Weights of a small rotation predictor: batches of 128.
Rows from block 7 of a small rotation predictor, named by matrix and row number. Rows with one number belong to one neuron. Each number is 50 + 15 x the weight over its row's rms, rounded and kept within 0 to 99. All counts start at 0. After the name is the row's rms in percent of the matrix's.
Before each neuron's rows are labels from the 100 images, of 14976, where the neuron reaches its highest value: "responds to" is what is common among them. Only what is clearly more common there than usual is listed. The data: stained colorectal tissue patches (NCT-CRC-HE-100K). In brackets: how many of the 100.
# fc1: MLP up (model.blocks.7.mlp.fc1.weight, 768x192), inputs 0-191
# fc2: MLP down (model.blocks.7.mlp.fc2.weight, 192x768, transposed), outputs 0-191

responds to: tissue: lymphocytes (33); tissue: normal colon mucosa (26)
fc1.8 116:26 73 45 55 45 68 61 77 34 30 61 54 38 00 62 66 68 50 42 90 43 19 64 74 35 51 15 48 52 44 55 60 35 50 55 57 43 58 43 41 65 61 81 51 55 51 77 51 65 47 57 68 56 23 60 60 53 48 67 36 30 62 38 51 42 60 63 45 60 62 38 49 47 30 52 42 45 64 47 56 66 37 32 36 40 66 32 50 41 44 53 66 53 55 67 46 58 41 38 51 38 41 29 68 15 38 21 35 61 64 46 41 40 59 38 18 57 60 44 37 47 55 52 65 29 78 93 36 78 57 37 70 31 46 51 36 57 66 50 35 59 61 55 53 66 53 86 28 69 36 51 23 68 32 59 57 45 56 57 61 53 56 50 49 46 63 67 48 37 62 60 69 64 48 41 44 27 51 24 69 40 39 37 58 68 67 54 51 63 54 21 33
fc2.8 078:60 45 38 73 64 47 37 50 20 55 55 38 49 59 49 20 58 25 76 30 48 90 56 37 71 44 14 58 33 68 55 50 61 68 50 45 47 63 64 60 54 62 49 42 48 43 39 87 63 67 51 49 18 36 73 56 56 40 55 55 66 50 46 47 42 56 39 36 59 46 31 58 33 58 48 68 56 26 53 42 58 39 52 54 55 56 60 50 43 45 35 53 53 88 58 49 46 53 48 55 77 67 44 50 58 48 72 37 46 45 49 55 24 45 93 63 44 50 33 31 32 47 58 89 42 41 41 47 58 44 60 36 40 37 43 56 40 45 64 53 66 47 55 67 55 43 82 57 43 50 63 44 60 19 46 45 49 63 53 46 55 02 37 34 22 23 24 34 45 59 68 54 30 54 55 38 60 68 67 42 66 66 51 50 92 58 58 26 51 04 44 61

responds to: tissue: adipose tissue (36)
fc1.464 127:28 66 30 25 66 68 52 38 52 47 38 48 08 40 56 72 28 34 42 07 60 48 55 39 30 39 45 56 64 33 62 57 49 44 52 42 74 52 30 70 50 55 29 42 44 40 42 51 63 74 56 60 35 39 96 80 58 57 27 62 62 55 56 40 55 50 59 46 27 46 53 46 50 34 53 55 57 44 53 58 52 53 48 54 72 21 62 60 43 29 58 59 28 58 46 73 53 42 50 46 48 52 50 58 40 43 20 49 53 50 49 60 35 44 65 56 64 36 63 28 33 53 42 52 28 21 82 50 44 75 38 40 63 74 46 59 58 67 59 58 81 45 45 50 70 61 81 10 44 60 71 49 37 44 42 25 46 55 18 46 58 48 43 45 38 40 62 51 70 52 36 24 45 40 56 74 59 70 39 38 79 56 21 48 29 51 41 62 52 79 82 54
fc2.464 090:50 52 53 49 50 50 33 28 63 49 50 58 58 54 10 34 46 75 48 67 46 51 36 51 46 50 24 53 65 42 49 37 38 66 52 53 44 54 68 63 50 47 43 34 44 49 22 26 53 46 53 33 44 66 27 42 53 58 58 55 48 59 53 86 46 65 43 59 79 33 62 61 53 85 62 50 47 67 56 44 31 69 69 59 75 39 56 60 69 31 93 39 53 46 73 34 39 64 57 55 59 38 34 32 72 53 99 30 61 38 63 41 38 44 59 40 46 47 39 29 49 54 32 46 55 36 53 42 52 57 39 43 19 60 58 32 36 77 39 54 49 27 40 42 38 51 47 54 54 64 51 47 73 28 85 91 21 47 57 48 32 99 61 52 67 72 35 60 34 45 60 58 56 66 53 44 36 69 59 69 66 37 52 63 57 26 65 33 45 36 44 41

responds to: tissue: adipose tissue (38)
fc1.329 102:62 45 40 49 42 41 14 22 51 82 43 75 49 23 27 47 52 49 66 37 53 68 52 56 25 62 61 33 36 58 55 46 45 25 35 59 33 45 34 46 54 46 44 83 69 52 55 54 45 49 73 69 55 44 50 24 33 72 42 48 40 48 29 21 66 65 49 54 33 48 14 40 35 56 44 53 63 58 62 58 49 37 61 35 59 45 61 46 49 53 36 47 35 32 63 55 48 32 45 41 42 47 50 40 20 40 56 59 42 65 68 73 51 61 69 74 84 53 50 52 49 27 60 54 49 48 89 30 55 71 42 49 61 69 60 43 43 73 56 56 56 69 54 47 55 50 78 48 24 67 27 00 80 21 36 77 68 53 51 44 53 38 64 54 59 39 47 43 41 58 72 46 55 57 51 43 74 73 49 42 75 45 42 67 60 78 63 37 27 36 53 43
fc2.329 106:48 54 64 35 41 61 41 37 36 65 58 50 57 54 40 56 52 46 66 58 62 08 32 51 48 48 33 54 46 36 09 35 63 60 48 55 68 40 74 70 53 39 61 51 36 50 45 55 59 62 54 31 27 66 21 34 54 50 46 54 65 63 46 68 53 59 39 57 74 45 60 55 59 90 43 45 54 45 35 47 29 71 60 37 76 40 64 42 50 50 74 60 53 72 81 25 46 43 53 50 65 24 40 30 81 47 79 22 53 46 65 33 77 41 53 48 51 56 41 36 49 51 36 66 50 24 40 44 48 63 75 27 34 25 61 27 13 67 39 55 66 56 62 50 51 48 49 47 57 58 50 47 70 39 72 78 21 54 51 46 37 54 70 32 62 53 55 98 38 64 74 65 44 57 47 47 24 49 62 73 38 21 57 74 45 55 74 48 46 47 41 48

responds to: tissue: lymphocytes (35)
fc1.692 065:58 57 53 50 63 51 55 48 18 65 26 63 58 53 62 36 55 55 61 48 44 52 60 71 44 56 54 57 14 41 38 21 49 54 55 68 00 40 47 73 65 59 49 67 55 44 47 39 49 57 66 66 45 63 56 68 57 46 61 22 53 68 54 19 48 56 51 37 61 29 61 45 57 11 71 45 49 65 23 74 64 77 49 48 54 52 61 63 53 56 53 60 51 33 38 68 45 63 27 33 35 42 61 41 47 39 40 22 59 55 52 78 52 51 39 73 79 53 65 60 46 47 44 46 59 37 98 29 49 51 64 62 54 27 52 46 73 57 61 70 59 75 57 35 48 65 46 37 42 69 48 41 46 04 53 23 73 50 37 35 54 16 52 36 53 42 40 33 55 64 67 33 59 41 44 51 45 62 59 44 06 65 46 57 40 58 65 67 37 50 37 45
fc2.692 115:55 59 59 37 48 53 40 44 52 52 74 47 63 59 21 54 42 56 62 68 51 07 31 44 56 53 38 62 49 40 23 35 63 58 38 53 60 65 77 76 46 48 57 44 36 53 32 44 59 52 50 23 30 64 46 38 46 47 30 63 67 60 52 71 51 47 48 54 72 44 66 59 53 99 44 52 61 40 45 37 42 74 68 42 55 27 56 54 60 45 83 51 58 76 69 33 42 49 61 54 78 35 45 30 79 52 84 23 49 43 65 36 67 49 59 42 50 48 35 42 43 55 30 60 56 21 46 35 54 54 60 33 31 30 64 34 18 67 35 49 63 55 42 47 33 46 53 39 44 55 49 34 60 50 63 88 25 60 53 41 39 49 66 41 62 57 58 83 40 48 70 80 45 73 47 52 20 40 69 56 41 10 50 66 37 64 75 39 47 45 33 28

responds to: tissue: smooth muscle (51)
fc1.275 078:57 34 27 71 80 54 33 64 20 63 62 50 44 29 64 52 66 55 60 50 31 52 56 66 49 65 61 57 62 72 40 30 45 67 58 50 28 63 42 72 56 44 32 48 55 22 83 29 48 54 37 29 41 41 54 26 32 76 88 42 27 70 53 22 65 44 49 44 41 66 47 82 65 53 68 54 23 67 51 62 49 56 66 63 51 51 56 54 36 50 30 41 43 38 54 41 18 58 20 56 47 50 57 49 38 13 21 39 59 78 73 39 60 36 58 90 61 44 69 44 07 35 41 65 47 68 70 49 47 61 41 29 68 39 36 38 56 74 60 70 47 40 63 56 36 43 52 31 50 41 40 46 37 42 51 53 61 56 56 43 47 33 43 50 45 62 30 56 57 67 38 32 46 41 51 36 82 54 78 33 54 36 59 38 62 53 58 50 46 59 29 47
fc2.275 107:66 57 74 34 59 53 42 38 33 55 74 42 66 59 34 60 52 56 70 67 54 10 32 31 49 40 42 68 40 42 18 38 71 59 27 55 58 55 77 70 48 46 55 54 41 56 40 47 53 52 47 24 35 54 45 36 55 55 37 52 67 55 54 57 53 47 53 46 66 37 67 53 56 99 50 56 63 39 38 43 43 68 65 49 65 29 65 51 53 42 66 52 56 68 65 31 44 54 60 56 75 33 47 30 67 54 83 13 47 38 58 31 74 49 56 38 49 45 28 36 51 56 36 63 58 24 51 43 48 64 64 38 20 31 61 40 18 66 37 52 58 55 46 42 41 52 52 46 40 52 43 37 82 41 65 82 16 51 39 45 45 52 64 35 52 56 49 89 42 48 68 73 47 70 50 47 25 46 50 56 46 00 43 67 46 51 72 41 45 37 34 28

responds to: tissue: adipose tissue (35)
fc1.59 103:36 49 50 71 78 26 52 55 35 42 29 42 75 45 53 42 88 33 53 27 59 41 56 60 56 58 53 63 62 42 54 78 59 33 39 53 40 72 45 64 19 58 75 80 53 26 63 53 58 58 72 61 42 33 54 46 57 31 42 38 75 63 50 18 64 19 63 32 23 73 44 31 43 33 52 33 65 40 51 50 48 34 38 27 37 78 63 47 77 47 53 54 47 64 51 66 41 45 38 56 68 47 36 59 23 27 44 52 56 49 26 64 44 43 76 38 69 56 18 25 65 80 61 41 46 63 69 31 51 45 49 39 66 59 62 52 54 58 53 50 56 64 45 12 59 49 59 42 49 30 62 32 34 39 65 32 72 69 47 55 57 08 43 57 41 50 66 47 64 57 42 22 56 52 58 56 41 63 51 37 72 75 77 50 48 46 54 51 39 67 40 33
fc2.59 098:64 59 68 40 62 54 55 35 26 56 60 52 59 45 42 45 39 53 55 52 59 12 50 34 62 46 41 73 50 45 23 39 51 53 32 53 61 57 73 68 52 44 58 49 41 50 36 55 52 52 48 38 29 53 41 41 44 53 49 54 59 68 52 99 51 39 36 42 73 45 70 62 51 88 48 64 62 17 40 51 37 70 55 37 61 35 64 51 34 40 88 76 62 80 75 34 47 52 38 48 92 29 54 34 82 55 76 25 55 38 64 36 59 52 59 42 49 46 46 28 52 52 45 75 55 29 55 33 51 57 57 19 35 32 62 39 20 66 35 53 54 57 46 56 38 55 44 46 50 64 37 37 49 46 72 65 34 62 54 57 45 60 56 24 54 37 54 58 53 61 70 57 46 69 58 55 21 43 82 77 47 00 52 69 43 55 65 41 42 38 35 40

responds to: tissue: cancer-associated stroma (27)
fc1.521 067:24 39 25 53 74 45 27 53 59 49 79 72 59 41 38 42 80 49 47 50 38 53 46 70 55 59 67 55 10 52 84 56 44 05 70 38 36 43 38 59 61 54 21 36 74 49 40 60 56 57 53 60 42 38 33 71 49 42 85 49 48 44 33 19 41 52 37 52 56 24 61 47 58 18 72 77 49 74 56 60 28 92 61 32 42 47 36 50 40 48 54 42 48 48 48 72 59 75 45 50 50 59 39 56 41 38 25 72 29 53 38 43 51 38 74 69 64 48 45 45 55 44 47 52 49 46 89 46 39 60 45 51 39 51 45 37 56 67 58 47 35 58 53 56 65 47 70 41 46 70 40 46 46 43 59 43 53 28 49 71 52 16 54 64 59 30 30 29 55 48 87 31 65 58 44 29 59 45 61 54 60 85 64 45 42 59 36 49 26 56 49 65
fc2.521 115:60 54 72 33 51 47 40 43 38 60 73 53 61 57 25 58 42 58 67 67 51 07 31 46 50 51 37 70 45 41 19 40 59 56 41 61 67 66 65 67 48 48 58 45 33 60 35 44 57 51 53 32 32 60 53 34 52 45 38 59 67 67 55 72 43 53 50 53 67 39 58 59 63 94 45 52 61 38 35 41 41 71 66 54 65 30 63 53 57 41 88 61 65 73 78 32 46 57 53 59 72 37 41 32 84 54 83 18 47 41 67 33 70 47 59 49 45 45 41 45 53 52 28 69 52 20 45 35 53 63 65 34 29 31 60 37 16 74 37 52 60 41 43 48 37 52 44 44 54 54 48 34 58 39 62 82 30 64 52 46 41 48 67 38 52 57 59 81 40 50 67 75 43 74 45 46 19 50 63 63 45 08 57 67 40 55 78 35 36 47 26 38

responds to: tissue: smooth muscle (31)
fc1.349 135:72 58 65 73 48 58 32 15 43 24 66 54 44 50 51 62 67 65 16 59 49 69 44 57 44 55 50 45 39 81 59 08 62 49 57 79 51 50 52 50 50 57 27 20 54 57 59 49 43 55 48 43 67 35 14 57 36 47 49 60 51 53 63 53 41 45 58 36 99 50 28 39 42 29 60 57 48 46 48 62 42 50 37 65 33 62 50 45 58 44 47 66 69 64 36 39 51 66 56 51 52 57 66 49 55 35 67 79 69 43 37 51 75 64 48 47 42 57 40 57 64 10 54 57 40 62 49 47 85 32 57 71 67 39 24 35 51 42 67 50 50 60 88 53 98 58 40 36 61 67 67 63 61 22 46 46 50 50 65 56 58 70 36 54 64 54 64 46 55 58 06 50 65 45 52 43 51 71 46 41 84 32 55 49 47 43 31 68 33 51 56 50
fc2.349 090:50 40 51 58 58 49 67 00 56 49 43 53 55 51 28 49 46 44 23 49 46 85 80 58 62 47 84 46 35 45 50 60 47 39 41 55 44 40 47 43 52 58 45 68 51 48 47 86 41 42 18 56 63 62 94 47 59 49 75 47 41 45 45 62 51 54 59 53 91 50 29 68 51 57 42 50 41 40 32 48 57 45 42 44 42 52 45 47 85 56 42 53 47 40 59 63 51 44 65 29 99 56 50 57 47 51 60 78 46 56 43 56 61 53 24 49 59 49 48 30 45 55 51 41 44 62 50 52 39 40 29 53 25 60 41 54 56 34 59 53 55 39 64 68 76 52 45 48 53 44 37 50 44 44 09 42 41 45 50 41 50 27 53 68 12 57 61 53 56 47 99 47 49 48 59 55 54 57 87 83 39 25 53 35 19 50 48 44 53 63 50 68

responds to: tissue: adipose tissue (29); tissue: lymphocytes (29)
fc1.1 106:41 69 45 19 60 46 44 81 54 40 35 59 49 49 55 41 62 27 53 41 38 16 38 44 45 59 71 37 52 63 36 87 57 39 30 59 53 47 51 75 49 54 48 41 46 51 61 52 46 36 28 39 55 69 46 42 75 55 43 45 31 62 42 30 59 33 39 68 19 69 62 94 53 52 49 59 49 52 55 52 54 49 51 54 58 51 46 48 38 35 51 28 32 78 58 59 60 43 55 56 60 31 27 65 39 29 49 65 36 41 50 47 45 75 58 64 53 33 11 37 63 60 40 54 45 20 71 66 78 22 56 56 23 44 40 50 68 43 72 44 20 31 19 24 33 63 71 62 54 55 64 38 33 57 52 52 61 51 37 68 67 68 73 52 56 68 33 69 48 38 49 53 67 44 45 29 54 07 18 56 64 84 48 62 52 71 62 56 51 43 47 44
fc2.1 089:49 54 50 46 44 43 65 95 40 61 45 48 47 51 34 49 48 22 01 52 57 85 80 66 58 53 28 43 83 53 68 58 45 56 46 41 33 65 34 32 45 75 49 60 51 50 55 89 41 28 26 55 99 40 00 56 64 54 52 64 35 57 45 42 51 59 63 50 57 57 32 60 46 27 44 59 34 32 28 52 50 40 54 50 63 56 47 61 51 61 72 28 51 14 40 46 49 37 51 49 22 56 46 67 45 51 67 61 52 43 51 61 25 56 83 60 48 37 66 30 46 51 62 45 51 57 51 58 50 54 22 55 47 55 46 53 76 36 51 47 41 53 54 42 65 53 47 53 48 46 88 62 41 57 46 74 55 58 51 54 60 21 41 44 26 48 69 57 50 43 57 53 55 37 53 55 69 35 43 28 51 92 54 34 41 33 35 62 48 72 53 64

responds to: tissue: adipose tissue (61)
fc1.165 110:43 34 67 58 40 55 50 53 37 33 55 43 53 37 47 33 15 64 50 53 51 72 53 64 42 43 60 56 52 65 40 64 41 53 39 47 38 38 47 61 77 57 16 54 53 57 51 56 81 64 49 42 63 53 70 51 36 50 31 39 61 30 48 65 55 43 49 51 64 44 62 47 62 42 47 50 48 21 61 39 50 71 42 58 45 65 18 68 55 37 40 68 37 50 50 50 31 38 37 52 53 55 37 78 59 80 78 65 28 36 62 31 38 47 43 43 51 35 58 38 70 27 40 44 56 63 61 30 38 40 42 61 35 33 48 61 46 13 65 48 65 53 51 53 49 52 43 34 51 59 00 68 65 54 50 55 58 65 86 53 65 87 31 35 55 22 66 71 63 59 73 75 49 63 53 35 46 54 73 46 22 37 53 50 59 50 70 43 45 56 29 31
fc2.165 078:51 60 47 64 51 46 48 34 57 41 42 41 42 54 02 58 37 39 37 36 57 23 59 64 70 52 40 45 55 64 14 46 44 58 57 45 59 49 37 41 53 61 44 36 59 50 60 37 60 50 25 58 90 48 00 62 54 51 79 46 52 47 45 00 54 25 67 54 26 50 49 58 52 41 67 50 61 68 42 49 56 33 55 48 38 53 50 53 79 56 32 28 60 40 42 59 49 60 59 45 28 33 50 65 46 50 22 67 45 44 39 58 68 50 49 46 52 41 47 41 49 48 62 40 52 66 45 53 50 45 39 60 64 52 47 43 67 45 49 51 36 37 30 55 43 49 56 58 52 45 99 65 12 04 48 22 80 53 55 51 46 73 46 54 60 57 26 21 50 58 38 41 58 45 46 57 59 25 78 35 55 26 60 33 25 38 44 61 57 60 61 69

responds to: tissue: adipose tissue (44)
fc1.755 072:59 41 60 52 37 21 41 52 04 69 34 64 73 42 64 63 34 32 43 39 59 57 25 42 45 61 69 52 33 39 49 37 52 54 61 70 12 32 46 45 52 44 44 66 61 45 32 58 53 31 49 69 33 42 54 50 69 35 32 39 49 48 52 43 71 28 41 63 48 37 75 38 55 33 55 52 60 42 60 58 61 85 41 42 49 70 83 32 51 55 50 60 44 42 63 41 46 83 53 52 55 49 58 40 48 64 20 43 38 64 62 49 42 59 37 66 96 60 55 46 50 42 49 23 52 29 81 23 43 72 53 58 64 39 46 41 62 75 38 55 66 33 67 33 73 54 69 62 25 56 44 36 26 48 67 70 54 69 60 47 55 41 40 41 52 61 37 46 58 65 77 37 43 49 39 43 62 60 56 40 34 56 63 56 67 46 52 76 00 60 35 75
fc2.755 115:52 56 67 39 51 53 36 45 36 59 71 41 76 55 23 62 40 58 56 68 45 09 29 40 52 49 41 67 48 30 14 30 64 58 42 52 56 60 72 74 49 47 54 50 33 52 43 37 59 50 47 31 37 62 51 39 55 48 23 53 74 60 50 66 46 51 53 58 70 48 59 61 59 93 44 51 57 36 41 45 35 77 75 57 56 29 63 46 60 53 81 59 51 77 57 32 42 52 49 52 71 40 43 28 74 57 80 18 50 42 60 33 72 49 60 46 44 47 44 38 53 59 37 73 55 25 43 38 49 65 65 31 28 31 59 34 13 64 40 49 59 58 33 45 41 42 49 41 45 55 50 28 70 47 55 86 24 54 47 40 41 57 66 35 59 55 58 79 39 49 59 64 45 73 44 52 17 48 81 72 44 16 52 67 43 61 76 41 40 41 34 24

responds to: tissue: lymphocytes (29)
fc1.405 095:62 60 59 54 63 66 44 64 45 54 60 58 16 51 61 62 39 30 53 47 66 59 67 77 58 58 54 76 35 08 51 26 78 67 55 57 50 51 61 51 29 52 60 54 39 32 45 54 49 52 36 38 25 48 13 45 51 64 15 53 24 52 54 38 47 25 43 64 26 58 78 35 45 62 41 33 29 61 30 33 42 63 87 40 70 33 43 57 43 59 71 51 74 37 53 45 44 68 41 50 52 63 47 26 37 25 49 48 33 77 39 50 55 71 66 57 56 68 57 63 79 32 42 60 42 66 75 43 67 75 32 54 36 42 44 35 51 47 44 60 40 37 76 45 59 44 33 57 21 53 47 41 48 41 54 83 38 40 37 51 39 17 45 29 40 49 63 51 86 77 60 31 50 25 52 65 45 55 71 57 35 40 65 73 67 39 54 54 41 51 53 44
fc2.405 099:48 58 59 38 40 53 46 36 17 75 64 58 57 48 20 42 56 50 77 55 44 07 17 41 57 49 36 60 23 29 25 43 60 62 25 56 64 68 69 62 37 32 51 60 44 53 40 50 82 48 58 22 33 53 36 38 50 50 21 56 66 59 54 53 51 46 36 51 60 51 71 60 53 86 17 56 49 29 61 63 50 79 37 46 67 34 62 43 55 54 83 54 52 59 54 29 32 59 32 58 76 33 55 26 66 43 84 27 48 42 60 36 34 48 47 55 48 46 51 52 50 51 26 68 53 28 50 31 60 56 82 37 44 35 58 40 21 68 46 50 69 49 30 43 39 52 52 47 47 53 38 38 64 47 47 83 08 45 32 51 46 52 65 41 58 45 61 86 35 60 70 52 44 58 49 49 23 43 70 62 30 42 53 52 33 57 66 49 53 48 31 42

responds to: tissue: cancer-associated stroma (27)
fc1.541 101:69 36 50 34 71 61 43 36 51 50 37 48 82 40 33 55 73 46 40 46 40 45 50 48 61 66 47 48 29 34 58 85 54 58 19 77 57 63 43 55 50 67 43 60 47 53 44 51 57 35 67 51 34 41 35 34 65 19 68 50 51 24 55 36 60 44 50 72 56 59 57 44 42 12 24 39 40 58 52 57 35 76 28 62 37 53 77 33 29 49 41 99 55 53 36 49 44 61 69 19 66 30 62 59 69 62 30 26 46 19 60 54 58 62 61 55 54 51 32 40 39 64 51 49 50 63 74 14 79 49 48 31 55 68 37 43 60 67 56 57 59 35 45 63 19 51 59 70 39 42 44 68 71 43 48 65 41 61 37 56 48 33 48 56 33 26 64 28 50 45 55 69 65 62 54 69 56 58 54 58 12 26 43 46 33 80 45 56 60 57 47 36
fc2.541 094:62 57 71 48 48 55 41 33 61 49 67 52 73 52 42 70 60 37 52 49 51 27 24 27 49 46 31 62 43 44 28 35 64 53 47 45 40 73 75 75 45 59 60 49 39 55 41 56 60 63 72 43 20 60 30 52 46 39 24 62 73 57 53 73 36 48 64 54 67 51 65 58 62 99 43 61 52 40 23 51 40 72 73 44 59 30 49 48 58 54 91 49 52 53 55 40 53 37 44 55 65 39 49 39 72 63 94 28 52 38 73 35 76 49 54 41 44 48 43 52 47 66 39 69 51 33 48 42 52 54 58 38 26 33 52 34 21 59 39 49 60 44 48 58 40 55 40 38 43 44 35 37 72 47 51 96 17 63 52 37 45 56 56 33 71 42 53 76 46 43 92 50 51 72 33 53 48 42 60 72 62 34 50 62 33 58 72 44 41 40 25 21

responds to: tissue: debris (41); tissue: cancer-associated stroma (28)
fc1.483 119:43 46 44 42 73 19 58 64 45 69 45 36 22 50 39 62 50 64 50 71 48 50 55 51 53 54 50 48 42 17 64 09 41 45 65 69 46 39 44 16 80 13 17 51 43 63 60 34 63 41 54 51 34 65 12 39 55 17 32 60 32 63 44 34 61 44 48 32 63 53 92 76 67 42 24 66 42 41 33 50 43 86 60 39 79 40 51 64 56 58 65 44 55 34 50 48 34 61 60 48 53 46 58 43 47 63 38 29 45 67 64 63 50 69 62 55 78 12 51 34 37 64 59 43 43 31 47 45 31 54 71 47 70 66 51 54 49 61 43 32 71 25 63 72 49 49 62 51 76 46 47 58 40 80 36 40 47 30 56 51 51 46 57 42 51 62 59 49 52 49 46 40 55 33 40 71 62 37 81 60 73 48 62 65 64 58 40 35 39 54 34 41
fc2.483 088:52 54 66 45 31 46 56 83 33 44 51 46 57 51 06 62 45 64 97 72 64 00 41 38 65 66 42 38 22 45 34 43 61 58 50 41 51 33 67 58 59 37 45 40 46 55 49 27 45 50 55 30 47 51 27 50 48 42 43 26 61 59 44 52 43 51 58 46 68 33 58 75 55 89 41 61 53 33 26 45 35 77 40 57 62 45 65 46 81 35 97 50 47 76 62 39 43 46 46 50 61 48 36 33 73 47 66 57 38 44 58 41 58 45 47 56 61 54 15 50 51 49 45 39 56 44 54 40 66 52 62 24 52 35 45 22 28 61 42 49 49 37 44 50 33 31 41 49 53 78 64 33 56 30 50 68 31 61 44 48 38 46 45 43 50 29 64 60 60 63 78 59 57 67 39 34 40 54 49 59 38 51 46 61 44 70 72 67 34 29 49 20

responds to: tissue: cancer-associated stroma (35)
fc1.121 114:85 59 44 59 40 31 69 76 55 58 42 39 64 29 48 50 30 50 78 71 31 52 31 50 60 59 58 45 84 32 45 43 73 39 89 78 42 15 37 41 37 13 31 43 63 44 48 70 44 35 41 26 42 62 54 58 47 52 27 57 39 43 46 27 33 51 52 79 56 49 68 56 73 41 49 41 60 47 39 30 53 47 65 26 65 59 41 55 47 44 10 22 51 55 41 53 35 58 38 37 48 56 33 60 35 45 52 50 42 50 68 50 43 78 52 57 20 61 55 41 46 54 54 18 67 11 35 72 55 34 69 50 88 60 48 53 37 57 46 51 51 49 62 65 66 58 51 30 54 47 45 23 64 60 48 84 51 49 64 47 73 50 30 53 66 46 48 54 77 53 71 55 49 39 35 64 39 68 49 55 81 67 36 56 49 62 49 59 37 29 47 39
fc2.121 083:48 66 73 57 38 62 48 90 32 42 78 52 51 45 47 47 43 45 84 69 48 12 34 06 49 30 35 71 08 54 28 37 49 60 34 45 78 69 76 71 40 61 49 48 49 57 46 37 48 48 31 35 71 54 30 42 44 61 70 52 50 39 56 42 48 42 54 38 71 52 53 41 61 66 47 51 62 24 70 48 31 74 49 44 67 43 56 60 70 45 79 49 38 42 53 47 55 60 50 51 59 63 50 58 64 41 31 44 32 45 51 42 56 53 67 60 45 62 43 58 40 46 44 57 57 45 68 56 39 43 72 37 34 54 39 53 25 68 43 48 52 62 40 37 41 43 53 52 37 57 73 32 62 00 57 86 33 39 51 55 61 53 50 28 67 77 65 79 44 49 37 67 51 39 62 51 34 22 49 21 58 16 47 71 37 59 59 43 44 42 42 24

responds to: tissue: smooth muscle (36)
fc1.627 137:43 32 57 52 36 63 50 54 11 50 17 33 58 48 57 50 57 71 43 65 38 00 45 64 72 44 45 58 86 12 34 61 48 60 61 79 55 47 60 44 45 45 48 64 52 49 54 35 46 50 49 77 53 46 13 66 46 50 25 42 33 62 19 69 28 52 47 51 67 35 58 59 59 22 39 53 64 62 48 81 58 40 50 44 63 48 67 41 40 52 62 66 57 55 42 39 38 68 43 44 46 40 63 45 46 47 59 40 42 50 58 41 44 57 49 48 65 50 48 61 36 12 64 38 61 39 42 31 52 56 35 58 44 78 52 75 58 19 41 66 64 52 45 66 43 28 72 55 71 67 41 39 55 40 86 47 73 64 39 34 46 36 60 41 77 47 36 80 60 45 60 62 32 56 53 68 58 64 62 44 00 59 32 48 38 45 59 64 37 42 58 31
fc2.627 102:47 49 53 35 55 51 50 60 41 49 50 52 49 59 43 56 49 46 83 43 45 16 02 47 28 48 36 65 57 29 11 52 50 51 56 45 30 24 65 47 51 49 34 52 40 31 65 03 57 68 54 48 77 56 15 30 69 43 77 52 51 51 69 35 43 20 45 49 56 51 82 57 55 77 31 54 24 05 43 66 55 64 49 48 53 49 57 44 71 63 29 63 63 34 57 52 42 48 63 53 60 17 49 46 57 48 17 25 42 39 59 53 58 52 47 44 63 30 57 45 47 56 44 51 39 28 59 36 67 56 69 37 50 62 65 43 32 48 30 53 58 45 67 49 20 34 30 47 39 59 78 43 20 29 65 38 51 43 50 64 44 80 40 52 72 25 73 82 45 43 44 68 43 59 37 56 50 49 61 37 48 52 61 48 32 61 58 52 46 47 55 40

responds to: tissue: lymphocytes (81)
fc1.187 105:39 86 54 46 52 67 55 74 37 18 40 47 58 22 48 65 49 42 32 46 21 38 59 30 51 66 69 43 34 58 51 69 42 42 47 29 40 38 55 50 51 52 60 32 52 42 59 42 82 32 48 70 42 45 27 33 53 78 44 36 49 53 68 23 55 74 55 52 35 74 79 72 45 22 68 43 52 53 52 38 40 41 19 44 46 24 60 59 47 55 25 70 39 71 59 30 53 61 50 64 51 49 55 60 61 50 42 32 34 41 52 22 54 54 15 57 27 51 47 57 55 44 24 52 29 35 73 65 41 43 54 66 35 41 50 65 65 65 90 44 34 62 29 11 41 47 64 69 61 59 55 25 47 25 35 56 47 58 58 72 48 33 52 56 70 76 47 61 79 43 55 54 54 41 43 43 41 61 29 63 46 77 47 41 41 71 29 71 48 42 33 37
fc2.187 090:46 72 47 76 48 49 36 61 51 54 46 37 57 62 66 39 27 06 37 37 48 99 47 47 39 40 08 54 59 65 63 40 35 53 55 44 32 77 57 43 47 84 49 56 47 37 45 78 63 57 50 44 56 37 65 51 51 33 98 55 50 32 51 58 46 53 34 31 46 65 43 80 41 53 34 74 44 58 25 52 58 39 36 39 54 50 57 42 44 55 66 38 44 28 33 57 42 50 63 50 60 52 41 51 61 59 60 69 56 46 46 60 04 57 99 50 51 49 71 70 62 40 46 55 40 45 38 47 59 60 36 39 44 29 46 62 66 65 43 60 41 63 35 59 51 54 49 40 42 44 67 41 34 40 56 64 76 52 54 40 56 36 51 41 47 46 52 44 57 38 72 54 50 50 53 43 49 24 31 78 58 89 39 55 64 35 56 46 57 48 42 61